{"model": "model that answers yes/no questions on an image's attributes", "dataset": "aerial photos of the United States (SatlasPretrain)", "train_examples": 101725, "image_size": 64, "crop_scale_min": 0.5, "horizontal_flip": true, "translate": 0.12, "rotation_deg": 5, "questions_per_image": 8, "encoder_arch": "vit", "encoder_norm": "layernorm", "encoder_norm_position": "pre", "encoder_activation": "gelu", "encoder_mlp_ratio": 6, "encoder_head_dim": 64, "encoder_fused_qkv": false, "encoder_bias": "all", "encoder_qk_norm": false, "encoder_layer_scale_init": 0.1, "encoder_parallel_block": false, "encoder_inner_norm": false, "encoder_drop_path": 0.1, "encoder_patch_size": [4, 4], "encoder_conv_stem": false, "encoder_layers": 8, "encoder_width": 192, "encoder_positions": "learned", "fusion": "cross_attention", "fusion_encoder_width": 320, "fusion_encoder_layers": 8, "fusion_encoder_norm": "layernorm", "fusion_encoder_norm_position": "post", "fusion_encoder_activation": "swiglu", "fusion_encoder_mlp_ratio": 3, "fusion_encoder_head_dim": 32, "fusion_encoder_fused_qkv": false, "fusion_encoder_bias": "all", "fusion_encoder_qk_norm": false, "fusion_encoder_parallel_block": false, "fusion_encoder_inner_norm": false, "fusion_encoder_moe": "soft", "fusion_encoder_num_experts": 32, "fusion_encoder_moe_every": 2, "fusion_encoder_expert_mlp_ratio": 0.25, "fusion_encoder_slots_per_expert": 1, "fusion_encoder_shared_expert": false, "fusion_encoder_positions": "learned", "fusion_encoder_cross_attention_every": 2, "residual_init": "scaled_by_depth", "optimizer": "muon", "muon_scale": "spectral", "lr": 0.0099, "momentum": 0.95, "nesterov": true, "orthogonalizer": "newton_schulz_5", "adamw_lr_other_params": 0.0028, "ema_decay": 0.99, "steps": 4700, "batch_size": 64, "epochs": 3.0, "lr_schedule": "linear", "final_lr_fraction": 0, "warmup_steps": 940, "weight_decay": 0.05, "adamw_weight_decay_other_params": 0.05}
Rows from block 2 of the fusion encoder, named by matrix and row number. Rows with one number belong to one attention dimension. Each number is 200 + 20 x the weight over its row's rms, rounded and kept within 0 to 999. All counts start at 0. After the name is the row's rms in percent of the matrix's.
# v: cross-attention value (fusion_encoder.blocks.2.cross_attn.v.weight, 320x192), inputs 96-191
# proj: cross-attention output (fusion_encoder.blocks.2.cross_attn.proj.weight, 320x320, transposed), outputs 107-213
v.51,123,190,204,185,183,192,231,209,214,180,190,203,208,211,204,177,239,188,201,153,222,229,202,191,222,203,202,185,212,200,245,199,205,173,221,199,188,232,158,182,213,216,217,198,219,203,189,159,155,205,203,225,178,148,181,195,185,201,194,192,227,188,204,188,164,221,176,187,199,198,189,190,223,182,195,211,202,218,228,161,204,178,188,178,199,217,216,154,187,183,173,189,197,167,197,195,217
v.52,107,195,234,245,192,190,205,222,194,187,200,223,176,214,179,160,179,191,227,208,195,198,199,221,173,209,208,189,207,213,191,198,209,198,213,177,187,189,167,238,204,182,207,223,205,178,185,192,181,209,184,213,188,196,204,210,214,203,213,212,184,187,218,193,173,187,186,203,188,210,214,161,208,203,242,181,194,231,207,197,221,198,196,246,206,179,229,190,197,229,157,184,188,224,235,187,178
v.53,099,224,217,191,235,202,214,202,216,202,190,220,221,173,205,179,214,195,189,181,187,208,219,216,207,212,194,205,205,225,217,209,183,175,185,223,184,208,182,172,213,223,183,237,189,207,231,206,168,193,184,272,198,175,192,217,243,225,180,207,207,184,176,161,172,169,201,187,208,188,238,220,213,224,192,193,188,182,206,212,180,191,197,181,206,198,148,233,163,150,209,158,223,228,180,198,210
v.54,102,218,180,254,216,208,212,180,178,215,185,208,214,180,210,191,198,174,200,189,199,177,226,246,242,221,184,178,194,226,222,161,185,178,212,192,152,213,172,222,230,205,205,219,209,181,211,226,205,172,181,207,170,189,196,187,193,196,215,197,191,225,173,182,184,190,185,210,224,204,188,200,182,176,199,197,185,195,230,158,223,198,179,225,190,233,207,186,207,205,173,166,200,187,202,206,187
v.55,101,188,184,165,181,221,173,193,240,186,170,215,214,208,224,194,201,227,190,196,183,215,211,217,196,199,198,209,179,181,203,195,163,207,177,248,162,222,182,206,183,192,177,205,149,198,203,222,222,186,253,193,214,191,167,221,202,194,230,160,172,173,179,219,235,220,193,195,197,182,237,253,191,200,169,196,195,181,202,198,160,219,214,213,190,231,191,232,195,220,191,200,215,188,169,219,216
v.56,111,219,186,178,202,156,189,226,204,199,160,195,206,202,194,226,214,187,216,223,189,191,189,228,195,220,211,194,210,194,238,203,211,198,178,191,198,217,203,206,196,210,204,204,142,196,206,206,215,190,205,184,198,211,202,184,173,231,213,172,204,234,235,199,205,244,181,188,213,207,169,225,200,171,166,220,206,202,201,188,215,184,213,190,182,197,196,223,212,202,198,176,165,214,207,187,215
v.57,107,179,205,164,194,165,195,169,217,206,204,235,170,234,207,230,186,238,206,215,184,195,185,183,176,199,208,191,196,199,210,200,227,218,176,241,211,230,233,178,219,197,193,232,232,197,178,166,170,190,211,185,182,171,209,194,230,197,197,205,200,195,207,197,200,210,174,240,179,211,205,195,232,226,225,188,170,211,216,173,216,184,211,215,217,207,208,160,189,163,167,171,218,216,207,209,212
v.58,119,207,228,164,196,170,212,196,190,187,170,213,200,203,199,162,237,168,230,174,186,242,170,186,216,198,207,178,210,196,207,216,240,166,242,205,203,172,194,223,214,200,226,214,229,186,193,183,196,178,177,177,228,196,205,181,185,190,200,211,204,183,227,214,171,194,187,209,215,181,205,228,211,207,188,239,240,235,216,200,190,162,203,162,183,192,201,185,183,208,200,181,194,174,201,200,211
v.59,111,187,156,233,219,214,176,201,211,173,204,206,177,241,247,190,198,220,149,210,208,178,207,194,190,198,214,217,195,184,222,184,175,217,179,220,192,199,219,176,204,221,160,203,209,202,201,226,183,267,217,209,196,197,161,206,217,225,238,197,220,173,187,205,193,198,223,198,206,184,210,214,207,215,196,200,183,194,213,222,232,220,208,222,206,213,187,230,195,169,198,195,204,218,182,258,185
v.60,097,206,217,207,204,205,221,207,217,259,193,183,214,220,195,170,235,183,204,187,179,228,198,184,214,231,186,204,177,201,226,212,213,212,187,218,177,219,188,202,175,205,248,170,219,211,213,185,193,208,198,200,224,178,194,178,192,203,163,229,196,207,204,208,202,202,183,203,217,182,168,189,184,214,175,173,233,169,213,189,209,173,199,186,196,220,201,207,185,191,213,169,193,222,189,229,210
v.61,120,223,203,172,196,208,205,189,223,156,178,191,223,204,210,241,220,220,228,211,219,182,183,216,209,198,204,195,191,178,201,171,173,230,178,213,217,200,243,167,207,240,174,222,172,195,199,207,224,202,207,180,180,230,189,213,205,206,215,169,212,182,207,194,224,218,207,217,212,167,221,208,224,177,190,166,210,241,196,232,196,204,227,190,195,193,176,196,186,191,214,176,224,187,162,188,179
v.62,123,239,217,182,195,190,198,211,188,210,178,185,192,223,222,184,190,221,222,213,192,227,197,233,188,170,200,202,178,206,189,206,209,230,213,200,236,185,226,206,190,200,230,223,195,211,200,202,190,195,187,214,184,222,200,193,220,237,187,198,208,215,255,173,215,220,169,233,157,206,188,173,214,220,176,188,234,217,185,225,204,202,210,217,200,171,179,210,200,220,193,180,205,250,215,172,182
v.63,117,186,192,151,199,182,228,194,210,196,183,222,194,211,204,179,221,190,222,187,226,216,171,167,175,238,197,187,185,179,211,203,219,187,177,197,232,211,216,201,187,229,204,215,171,206,197,190,177,175,220,218,205,169,240,209,206,200,158,209,209,186,235,191,203,229,166,213,189,202,201,177,217,206,217,168,212,184,195,223,224,195,185,180,207,175,190,172,199,160,165,208,201,210,199,200,220
v.64,125,182,209,242,210,212,223,180,216,254,225,192,243,213,195,200,192,193,187,191,197,215,193,240,188,190,222,174,200,215,199,196,186,232,218,192,233,161,180,220,191,189,189,217,189,213,235,207,216,210,178,172,190,186,226,193,197,184,213,209,208,181,208,214,208,195,195,220,188,201,215,185,157,179,191,193,215,196,207,182,176,205,188,215,194,204,173,166,207,200,193,190,187,203,193,189,218
v.65,095,195,218,202,198,172,211,203,217,202,216,205,226,181,207,242,215,230,208,180,223,195,203,182,193,198,180,186,198,209,224,233,179,210,182,227,149,215,229,206,218,234,205,199,254,228,193,187,216,188,226,177,203,174,199,198,184,221,173,169,197,205,194,191,186,200,212,203,167,204,179,200,199,170,200,217,173,216,186,216,211,221,198,181,219,170,200,227,192,205,167,176,205,195,185,177,183
v.66,083,202,199,216,200,220,222,193,235,246,189,222,222,244,209,184,186,201,168,192,197,189,193,207,172,181,196,175,220,218,204,170,228,215,188,197,185,235,228,185,208,196,142,192,209,191,194,211,160,198,219,213,203,192,222,184,188,181,176,188,220,187,186,170,183,230,196,229,217,174,178,175,195,199,191,212,206,212,212,205,188,183,234,179,196,202,202,192,219,201,184,185,199,207,205,190,214
v.67,106,221,145,214,194,214,151,213,188,207,172,206,196,190,197,193,186,186,170,249,209,176,204,184,195,196,224,223,225,188,188,185,216,220,266,214,227,188,226,178,193,183,216,207,189,171,165,188,202,164,173,200,210,201,197,173,238,187,204,231,192,190,206,188,174,221,185,186,213,199,202,184,205,226,228,198,194,196,232,188,221,218,210,207,197,183,192,188,193,172,225,233,194,193,202,197,193
v.68,122,193,205,190,237,181,218,205,237,204,215,170,226,193,212,242,176,175,198,215,204,178,207,194,181,213,183,189,214,196,215,223,214,231,187,213,231,184,185,210,225,204,189,210,219,210,195,232,245,184,212,174,184,191,164,188,193,220,212,214,184,231,193,214,199,194,217,191,194,200,202,207,191,186,196,195,207,193,185,202,185,239,196,233,219,212,162,205,180,217,199,171,185,193,181,194,198
v.69,147,222,165,218,193,208,180,193,196,217,179,229,167,166,178,189,213,171,185,214,174,186,187,215,198,217,177,222,186,175,201,206,201,187,206,204,166,204,184,184,194,175,203,235,207,208,203,186,197,184,198,235,233,230,209,198,204,192,209,186,218,189,221,181,207,185,175,196,211,207,200,192,215,206,211,183,164,219,182,203,198,182,228,179,171,152,270,180,188,194,176,181,218,183,197,217,201
v.70,113,207,191,168,213,195,247,192,203,211,197,190,183,152,218,195,215,172,248,224,184,219,207,220,228,239,163,219,212,204,198,228,221,198,214,186,207,222,186,233,204,189,205,220,204,169,181,226,192,231,222,182,209,182,161,182,202,181,220,190,168,194,169,195,179,189,206,179,181,185,199,217,190,210,230,219,201,210,170,204,175,192,200,203,206,188,186,191,194,199,229,200,213,180,167,215,203
v.71,118,199,192,194,176,202,178,203,174,197,194,207,183,209,206,200,195,212,215,178,183,185,192,220,199,233,178,232,181,184,220,202,202,214,223,209,189,195,189,211,222,198,219,219,182,185,197,178,162,195,220,213,211,208,181,204,211,147,168,193,181,198,211,201,172,180,221,218,190,216,177,210,196,219,211,189,205,227,196,228,209,218,201,208,206,188,243,177,175,200,179,189,218,225,188,203,200
v.72,109,200,222,191,188,217,221,206,224,184,207,204,207,246,195,195,192,194,203,202,205,188,214,180,201,187,229,213,210,190,184,175,230,191,220,182,200,144,214,183,212,176,202,175,248,182,191,229,205,223,183,203,179,205,203,176,208,187,186,209,186,235,147,200,206,237,173,206,180,207,183,212,168,214,178,166,214,176,207,222,213,211,195,204,215,224,170,170,201,225,207,191,157,228,217,208,206
v.73,101,157,190,212,227,216,212,189,233,220,215,176,175,213,230,187,222,181,211,192,198,201,190,205,234,200,197,221,207,213,205,218,187,213,208,203,218,178,189,188,198,193,219,202,206,201,210,216,163,217,205,230,201,192,217,204,226,221,204,203,198,191,207,210,188,213,227,215,215,220,182,188,208,186,168,213,203,198,174,221,235,246,184,205,233,183,220,180,231,188,205,204,227,216,202,196,190
v.74,114,205,190,209,186,186,177,180,231,195,192,214,189,178,178,215,167,196,191,242,221,170,192,195,176,202,231,163,191,194,199,201,223,220,197,219,206,176,221,208,211,209,175,177,211,197,209,180,191,197,223,194,200,172,186,204,182,195,194,231,180,197,227,185,210,219,170,196,192,171,225,178,195,226,183,201,182,199,202,186,181,231,206,227,202,186,198,195,165,184,201,207,227,192,172,197,178
v.75,109,208,218,192,182,168,205,217,174,192,209,193,249,188,188,221,206,231,214,189,206,184,183,187,177,191,180,186,194,235,199,196,177,209,181,222,206,221,188,190,195,225,168,200,196,211,181,190,246,180,212,199,212,176,181,205,158,214,208,206,217,174,204,196,229,204,212,198,232,230,182,171,209,183,212,182,204,212,227,196,195,197,198,189,222,218,175,215,194,196,186,195,177,198,227,184,229
v.76,103,193,221,177,202,195,190,210,167,191,206,208,187,190,188,251,198,197,181,195,197,182,211,184,210,208,184,177,211,225,208,196,175,184,222,225,191,161,171,229,181,218,175,232,192,218,212,165,211,171,214,177,200,165,191,203,211,212,188,196,161,167,217,204,200,172,224,195,215,185,174,205,185,190,162,186,230,214,177,205,155,182,202,264,200,203,211,226,192,204,176,200,220,166,207,198,205
v.77,116,210,213,203,184,197,176,209,203,170,181,178,183,210,204,189,192,211,207,183,194,180,193,172,196,214,180,213,203,185,200,200,149,185,176,212,174,230,209,168,209,213,214,209,199,224,196,188,204,197,213,219,202,190,184,209,185,220,196,174,219,210,203,182,207,191,201,177,230,178,208,211,223,212,228,208,197,199,185,216,222,193,217,209,190,183,219,201,178,195,211,205,213,157,197,183,190
v.78,090,156,212,175,194,218,200,210,200,221,240,203,233,226,207,208,178,237,214,185,200,210,192,212,157,158,242,194,191,225,182,182,219,181,200,199,208,211,209,228,201,231,168,184,222,183,183,203,165,212,181,175,208,160,213,198,201,216,164,206,209,199,213,196,199,204,216,209,199,219,197,201,185,177,216,157,214,193,195,183,247,180,200,188,196,211,159,206,186,161,200,205,210,225,205,204,214
v.79,100,224,203,211,215,162,201,181,181,209,187,203,220,178,168,206,166,201,168,210,194,177,230,225,186,224,181,182,192,162,231,181,191,228,201,202,178,230,184,192,219,213,210,195,186,199,208,197,203,233,203,186,179,202,188,215,178,202,208,184,181,222,222,217,189,158,194,208,227,196,245,180,177,198,223,182,200,199,233,147,166,217,211,248,208,187,184,187,178,181,195,167,217,160,211,196,191
v.80,106,184,231,183,145,233,210,206,223,178,194,178,190,192,205,204,203,203,201,211,175,203,184,235,212,216,167,208,181,251,205,214,177,215,193,178,174,209,197,214,172,188,225,197,200,158,184,213,187,202,192,182,183,203,196,200,157,189,217,196,221,254,225,175,205,209,215,201,222,194,205,186,195,169,213,176,201,198,188,224,221,210,202,205,187,219,207,187,196,201,189,243,216,173,205,184,193
v.81,113,184,184,214,207,180,175,186,173,218,197,178,191,196,193,160,202,183,172,186,241,151,223,204,194,196,238,208,188,174,214,166,228,227,239,231,196,177,188,223,210,171,202,207,167,208,214,212,217,170,199,197,180,227,204,178,221,181,199,205,210,221,230,211,182,180,206,214,187,185,206,169,171,193,204,201,197,216,246,201,199,198,181,208,211,178,208,204,167,233,191,203,192,198,183,161,191
v.82,112,197,199,157,211,229,196,188,213,235,180,204,167,186,165,197,209,176,221,240,185,170,194,238,211,209,174,187,189,188,204,186,241,212,235,201,258,166,205,226,186,169,187,211,190,193,208,190,154,203,181,204,203,231,217,205,212,171,211,205,220,181,211,203,155,197,188,206,205,184,194,206,170,198,174,159,217,204,203,185,176,210,233,202,219,204,202,176,193,214,199,203,211,198,194,197,205
proj.51,100,215,186,203,213,191,186,175,217,200,225,204,185,209,193,193,232,183,194,207,195,213,208,204,199,204,203,193,205,198,218,168,176,266,200,187,225,186,198,221,150,197,191,205,183,190,205,186,205,204,210,186,203,186,170,154,243,224,229,203,227,185,195,198,199,194,209,188,219,219,215,184,210,215,192,219,183,222,189,186,220,203,239,174,198,218,200,225,227,179,213,210,210,178,198,194,210,182,198,206,208,216,217,191,203,172,197,201
proj.52,101,184,221,201,210,206,214,182,178,223,210,229,181,190,232,219,230,179,194,233,219,195,191,190,201,208,216,195,215,176,158,191,170,252,177,210,217,222,209,230,210,242,181,186,219,182,222,184,203,196,189,175,198,224,168,220,189,181,185,200,194,226,192,188,185,220,193,196,183,201,172,185,198,192,201,222,183,210,193,163,187,138,161,236,177,204,215,223,207,189,203,190,228,177,199,183,202,178,189,227,188,147,203,222,216,202,198,215
proj.53,108,180,194,227,196,167,192,192,212,209,210,188,224,164,177,205,195,170,217,214,229,225,223,206,205,211,187,229,184,200,180,209,208,237,184,206,214,203,213,208,167,147,209,188,183,212,181,178,211,186,173,185,218,230,160,203,199,216,208,231,184,210,183,239,189,196,162,190,202,182,190,228,160,212,194,198,202,217,182,194,196,192,217,189,170,181,178,219,240,198,196,183,166,215,183,187,211,207,240,195,201,208,184,234,201,231,184,258
proj.54,103,173,196,198,227,177,185,173,193,236,196,198,197,205,220,189,235,197,191,225,198,205,209,210,207,214,214,208,223,204,188,164,196,216,222,202,245,197,207,201,188,199,215,209,220,213,214,201,205,192,181,206,215,235,217,201,201,201,159,236,208,171,210,239,180,190,162,175,213,190,157,214,175,206,169,225,217,204,220,181,192,178,227,186,184,200,199,221,214,199,190,192,220,178,241,206,193,230,206,210,175,173,211,211,209,196,213,215
proj.55,101,188,209,228,207,210,208,215,200,209,183,190,242,179,186,187,201,208,212,181,212,192,187,197,205,185,176,176,176,173,176,174,211,187,177,180,194,199,175,212,188,197,172,221,176,181,227,187,203,193,180,190,196,193,233,198,175,163,173,213,218,184,150,199,199,218,208,221,207,214,232,179,150,185,151,153,241,178,159,187,218,233,209,192,211,207,207,171,184,216,200,188,228,213,190,203,225,238,191,234,207,175,186,180,191,201,226,237
proj.56,112,177,173,142,233,194,167,175,220,186,191,167,228,224,222,181,191,202,167,183,183,187,183,229,205,226,202,209,195,239,179,200,210,160,193,185,221,212,249,189,196,203,188,225,196,196,197,237,204,209,201,196,214,172,190,179,176,216,236,201,190,200,189,172,176,208,211,183,242,215,217,200,193,196,194,191,241,197,219,158,254,201,198,204,199,196,200,176,183,211,202,212,196,185,216,200,196,204,210,224,199,193,196,208,186,230,227,244
proj.57,110,201,192,212,187,203,175,213,184,233,208,179,197,190,202,178,226,220,164,193,196,204,211,219,180,184,211,188,203,205,173,210,173,219,216,198,184,201,167,198,185,251,166,205,191,225,225,217,161,209,207,207,210,247,131,191,204,194,158,219,196,204,201,175,203,233,222,183,204,206,205,180,212,197,186,221,210,212,175,211,198,184,191,205,198,205,201,231,198,195,227,201,193,190,198,190,187,207,184,207,216,220,209,211,225,206,196,184
proj.58,116,212,206,195,184,200,177,197,177,206,163,181,200,220,172,158,205,188,178,155,209,198,232,170,188,180,215,210,211,196,210,181,179,214,187,198,180,183,197,171,170,223,199,214,215,177,204,233,201,184,209,213,179,144,181,212,214,195,252,211,218,217,204,214,217,201,216,177,212,207,190,188,199,214,195,208,165,208,208,164,202,213,193,236,206,210,184,201,236,187,196,176,181,211,181,218,183,193,202,175,239,197,213,181,193,173,209,230
proj.59,097,183,222,202,155,211,211,206,203,203,247,187,154,189,226,209,213,178,191,239,213,215,197,207,236,194,194,191,187,203,184,223,192,207,180,197,202,190,204,190,227,198,160,202,195,225,233,187,196,183,187,180,202,234,167,191,183,224,186,193,186,177,180,204,192,208,208,240,210,228,218,219,198,170,177,232,227,201,201,212,186,164,175,195,169,172,233,213,202,182,176,211,190,174,172,171,169,198,217,198,220,219,210,222,202,217,204,177
proj.60,094,188,162,196,204,192,193,200,204,165,181,205,195,195,199,183,182,188,208,181,199,199,217,201,198,139,210,211,188,171,183,205,214,236,196,195,230,192,191,206,173,208,247,219,188,220,223,225,212,208,221,205,201,148,201,170,230,217,224,221,189,192,179,176,217,215,221,227,204,215,190,169,195,220,193,186,206,173,217,178,170,169,196,178,185,198,177,222,201,182,209,194,225,214,219,190,210,189,212,185,171,198,194,215,200,189,204,238
proj.61,115,214,200,210,215,188,179,186,218,221,207,174,262,183,178,186,217,190,184,202,209,198,176,219,214,204,206,223,221,220,181,189,200,179,205,217,189,195,172,198,199,221,165,185,193,188,214,182,183,188,175,212,186,194,209,212,167,203,233,172,171,209,194,202,172,224,197,212,194,204,243,242,236,201,227,195,217,197,213,230,211,213,218,194,209,200,228,230,205,182,192,191,178,193,188,210,167,208,202,212,200,230,183,149,206,259,206,234
proj.62,118,223,205,217,215,162,153,216,196,200,188,188,210,166,208,156,187,206,199,168,166,194,198,195,200,208,208,226,200,193,217,174,217,172,188,226,196,205,222,179,211,186,230,209,203,219,179,178,200,215,179,171,205,158,180,181,155,181,211,179,217,210,210,189,189,193,168,198,166,173,191,197,212,212,213,203,217,216,213,164,175,187,209,228,218,215,179,202,187,183,173,209,189,214,191,261,179,195,209,222,166,211,210,206,203,215,197,236
proj.63,114,188,219,216,181,209,176,209,204,196,208,188,247,154,148,175,234,194,178,153,193,178,208,214,197,238,217,199,206,205,217,220,179,220,192,186,212,171,187,211,175,194,174,240,196,192,208,211,192,211,209,218,217,187,153,161,166,213,234,214,196,231,172,201,222,202,190,228,224,221,239,187,223,196,186,202,201,221,203,214,236,214,246,161,196,211,184,184,245,178,213,215,216,202,132,214,212,193,180,219,212,213,193,182,235,221,215,234
proj.64,121,190,215,206,206,223,213,196,212,197,212,203,231,224,172,183,205,223,162,218,200,181,191,193,220,173,211,184,180,200,168,203,200,229,184,179,219,249,213,187,160,218,206,180,190,171,206,223,208,200,202,189,182,176,175,197,202,212,167,227,190,253,216,202,185,237,185,200,204,179,193,166,211,210,206,189,227,227,187,160,226,203,172,213,207,206,204,183,190,222,202,187,220,172,206,212,163,203,227,198,216,210,212,204,176,166,204,240
proj.65,097,200,197,208,216,223,196,198,170,200,157,187,170,225,201,232,232,211,196,177,175,225,170,191,169,221,188,204,204,201,224,194,207,204,194,189,241,189,184,215,200,187,196,178,225,214,206,205,220,229,200,221,211,212,189,187,204,218,184,212,197,218,178,206,214,180,220,201,223,170,188,226,201,171,191,183,205,215,200,192,184,201,187,201,196,195,202,162,194,201,197,222,183,206,186,199,195,160,193,224,210,192,236,164,205,225,212,204
proj.66,082,157,221,207,208,208,216,196,202,203,200,228,207,203,218,160,157,218,198,203,211,186,176,192,213,167,206,215,176,181,229,212,217,249,216,167,206,227,179,171,207,205,187,210,170,214,197,237,190,190,228,166,183,240,177,180,217,207,186,235,209,246,178,179,188,218,208,224,166,191,198,176,193,205,195,198,186,170,197,166,212,178,181,224,197,160,169,208,177,219,217,185,191,209,166,194,213,190,235,222,186,182,188,213,180,183,229,237
proj.67,102,212,220,222,197,176,221,219,195,197,225,210,173,194,194,172,179,195,223,214,213,205,228,194,240,184,225,230,185,200,158,178,207,180,198,213,167,201,219,224,221,241,193,227,172,188,201,180,183,184,214,202,217,231,176,235,196,202,220,221,191,202,174,198,204,202,204,182,208,230,194,192,156,192,225,208,174,206,208,195,181,214,227,153,207,186,183,224,230,203,186,200,148,211,234,181,190,191,191,200,207,209,187,196,211,191,219,184
proj.68,120,196,203,213,204,196,174,193,214,201,220,206,205,226,225,185,212,198,168,175,202,212,161,185,197,238,191,190,198,200,160,229,172,171,204,198,203,171,222,192,200,215,204,207,209,209,226,165,194,196,204,183,225,214,189,198,174,204,204,187,177,230,172,200,190,202,218,204,234,215,226,160,214,190,183,170,239,183,202,201,194,203,240,217,214,202,208,184,185,216,215,218,176,183,167,178,217,167,176,209,212,228,246,171,207,228,199,222
proj.69,124,209,177,187,203,184,209,224,211,189,189,190,175,173,171,230,176,193,253,242,201,208,176,176,190,199,203,192,210,188,209,173,217,165,203,198,176,192,176,239,244,191,219,202,196,209,221,242,230,214,188,193,177,249,212,217,218,177,183,209,218,167,205,234,200,213,212,180,194,203,187,228,191,216,191,200,161,220,213,190,209,211,173,212,198,170,174,174,220,193,166,213,185,206,230,206,231,197,212,217,190,237,229,210,214,181,195,135
proj.70,116,180,200,199,219,233,179,196,188,219,185,218,194,232,195,181,203,200,249,225,210,191,228,201,165,214,174,208,197,198,196,227,187,188,206,193,167,183,214,211,197,197,181,215,218,189,201,156,229,202,201,203,178,209,216,205,172,187,190,213,194,214,176,233,194,180,209,188,207,224,183,245,186,171,189,211,190,169,196,196,171,200,210,236,200,194,205,152,164,191,204,197,155,171,214,196,226,199,202,192,176,199,236,188,222,221,185,151
proj.71,119,186,198,212,211,173,164,227,224,176,198,206,217,195,208,185,203,194,210,237,204,186,213,210,207,168,184,172,191,185,257,217,198,202,225,199,190,180,220,209,219,225,218,237,201,224,208,222,224,204,171,205,190,174,211,197,204,181,199,165,227,186,170,178,205,231,186,192,181,175,222,218,193,200,199,194,173,207,192,218,232,174,213,176,203,195,219,194,208,211,187,172,190,185,192,226,228,186,223,215,210,236,164,212,232,175,202,181
proj.72,109,198,203,212,216,202,164,190,219,201,216,233,183,191,212,198,190,189,206,181,173,181,197,177,234,212,176,195,219,174,175,196,236,232,211,200,209,197,220,202,167,194,232,237,203,228,188,197,187,179,189,173,216,225,190,196,185,206,172,176,194,230,178,158,180,171,217,226,212,184,230,189,210,170,172,207,220,178,174,196,213,141,187,195,212,193,200,225,183,236,208,183,201,212,166,201,237,217,217,203,205,203,225,151,221,194,227,202
proj.73,100,203,192,190,180,194,203,201,209,188,231,208,221,229,174,201,195,172,189,203,211,241,169,217,186,178,185,182,189,199,214,179,231,158,195,169,191,205,218,165,223,208,186,210,204,223,205,219,222,160,225,208,226,202,229,177,185,219,155,185,200,204,193,201,202,231,158,196,183,187,189,188,183,206,205,245,186,218,209,225,237,193,184,185,200,189,194,213,232,174,204,187,246,198,199,200,174,217,220,177,194,217,160,217,204,169,193,217
proj.74,115,226,197,201,178,218,240,192,193,206,202,168,192,146,243,198,211,187,209,205,192,196,169,186,216,232,197,190,211,194,179,156,198,148,216,197,206,216,182,227,198,186,171,201,185,190,213,202,177,228,196,185,209,217,171,194,182,183,197,220,217,230,152,229,195,233,192,201,251,224,172,186,218,199,178,214,221,200,173,200,173,153,229,141,202,175,187,241,206,195,204,170,205,206,190,170,209,223,171,214,193,206,197,202,216,232,191,192
proj.75,103,166,192,219,232,198,226,178,204,214,174,188,232,206,198,209,214,218,182,155,164,159,203,223,209,186,205,205,229,193,211,205,151,235,191,222,210,190,166,213,170,213,181,189,210,183,171,220,171,212,219,206,183,177,170,193,230,205,239,189,179,187,255,158,205,195,190,228,194,216,208,189,207,203,202,173,217,156,195,190,188,197,207,214,207,206,199,158,186,228,201,221,196,207,159,191,185,207,214,219,180,180,208,199,196,223,188,237
proj.76,098,198,147,204,192,229,223,209,188,188,203,196,177,200,207,194,192,176,198,188,192,214,215,204,212,217,197,187,220,206,188,183,166,182,219,228,214,225,184,192,176,180,203,201,200,165,224,216,214,231,197,246,211,184,198,221,177,178,226,199,226,225,174,237,215,203,210,221,217,176,182,244,190,237,190,213,201,208,196,181,192,210,214,187,205,211,201,187,199,237,181,190,178,204,173,195,215,213,182,199,192,223,178,180,190,181,171,169
proj.77,115,200,194,203,221,183,217,211,169,170,193,168,165,171,190,199,195,215,197,201,191,218,174,161,187,217,189,218,210,211,208,162,201,188,208,232,196,221,197,225,252,181,190,211,193,163,213,174,177,183,191,196,207,229,200,226,252,204,205,226,217,182,180,212,202,207,212,180,192,218,214,193,234,165,206,229,193,196,186,208,193,168,210,224,204,212,218,183,179,200,196,231,185,203,221,187,222,175,189,225,215,192,216,179,181,232,212,188
proj.78,094,196,225,171,178,195,222,185,198,198,209,184,209,214,197,180,225,240,188,183,219,196,250,197,214,155,210,190,206,198,158,190,199,246,194,192,190,213,246,184,165,217,212,196,209,176,223,189,202,209,208,208,190,194,217,198,176,220,186,252,207,235,174,179,180,167,206,181,180,210,195,190,205,170,163,209,219,203,210,187,183,210,185,197,193,164,198,200,217,229,208,175,190,191,185,214,180,234,192,234,147,164,196,209,210,202,175,215
proj.79,101,205,202,210,231,173,264,172,198,195,203,162,157,194,205,207,220,178,199,199,205,191,206,177,203,209,221,209,224,213,147,198,187,173,226,210,208,197,186,205,197,197,178,189,185,187,228,201,183,213,193,212,159,193,208,210,218,180,229,218,197,205,189,210,190,200,207,218,209,250,196,206,210,192,194,183,211,197,225,201,204,227,223,242,201,241,187,203,211,186,178,194,191,149,173,189,203,172,200,204,238,206,205,214,219,210,226,182
proj.80,108,235,212,198,186,225,219,194,173,178,204,216,203,197,217,172,212,215,225,212,214,225,180,210,182,208,171,210,206,215,207,213,167,208,205,208,162,227,234,258,201,205,179,200,218,217,201,177,179,199,173,153,216,189,214,228,191,175,180,221,229,202,206,194,174,209,215,226,181,198,202,207,204,175,219,194,213,158,200,201,193,176,187,253,216,192,229,210,173,213,203,224,204,222,202,219,226,209,196,209,183,168,195,188,195,201,206,162
proj.81,113,228,205,200,168,179,233,201,206,229,200,169,207,211,216,191,184,202,177,221,220,198,225,204,231,176,245,204,190,232,180,213,206,205,212,216,186,204,200,209,218,218,204,185,211,217,189,204,224,196,208,185,163,171,177,179,168,193,228,196,176,201,180,199,231,206,226,187,202,188,242,195,193,230,189,203,184,173,181,203,200,216,220,170,213,230,194,218,217,192,196,215,174,145,203,182,193,163,190,189,208,234,186,201,209,162,183,222
proj.82,107,211,200,183,180,202,202,173,226,207,207,205,202,231,211,186,197,193,204,234,220,161,229,225,227,156,218,187,213,207,192,174,217,198,203,210,173,201,170,201,202,205,231,205,182,180,180,207,227,193,166,194,181,201,160,198,178,183,198,190,218,228,180,196,196,212,152,184,196,194,177,220,175,213,155,167,221,222,196,150,218,179,222,147,188,213,176,233,187,218,188,161,177,220,212,221,210,208,208,200,191,223,212,165,221,181,196,171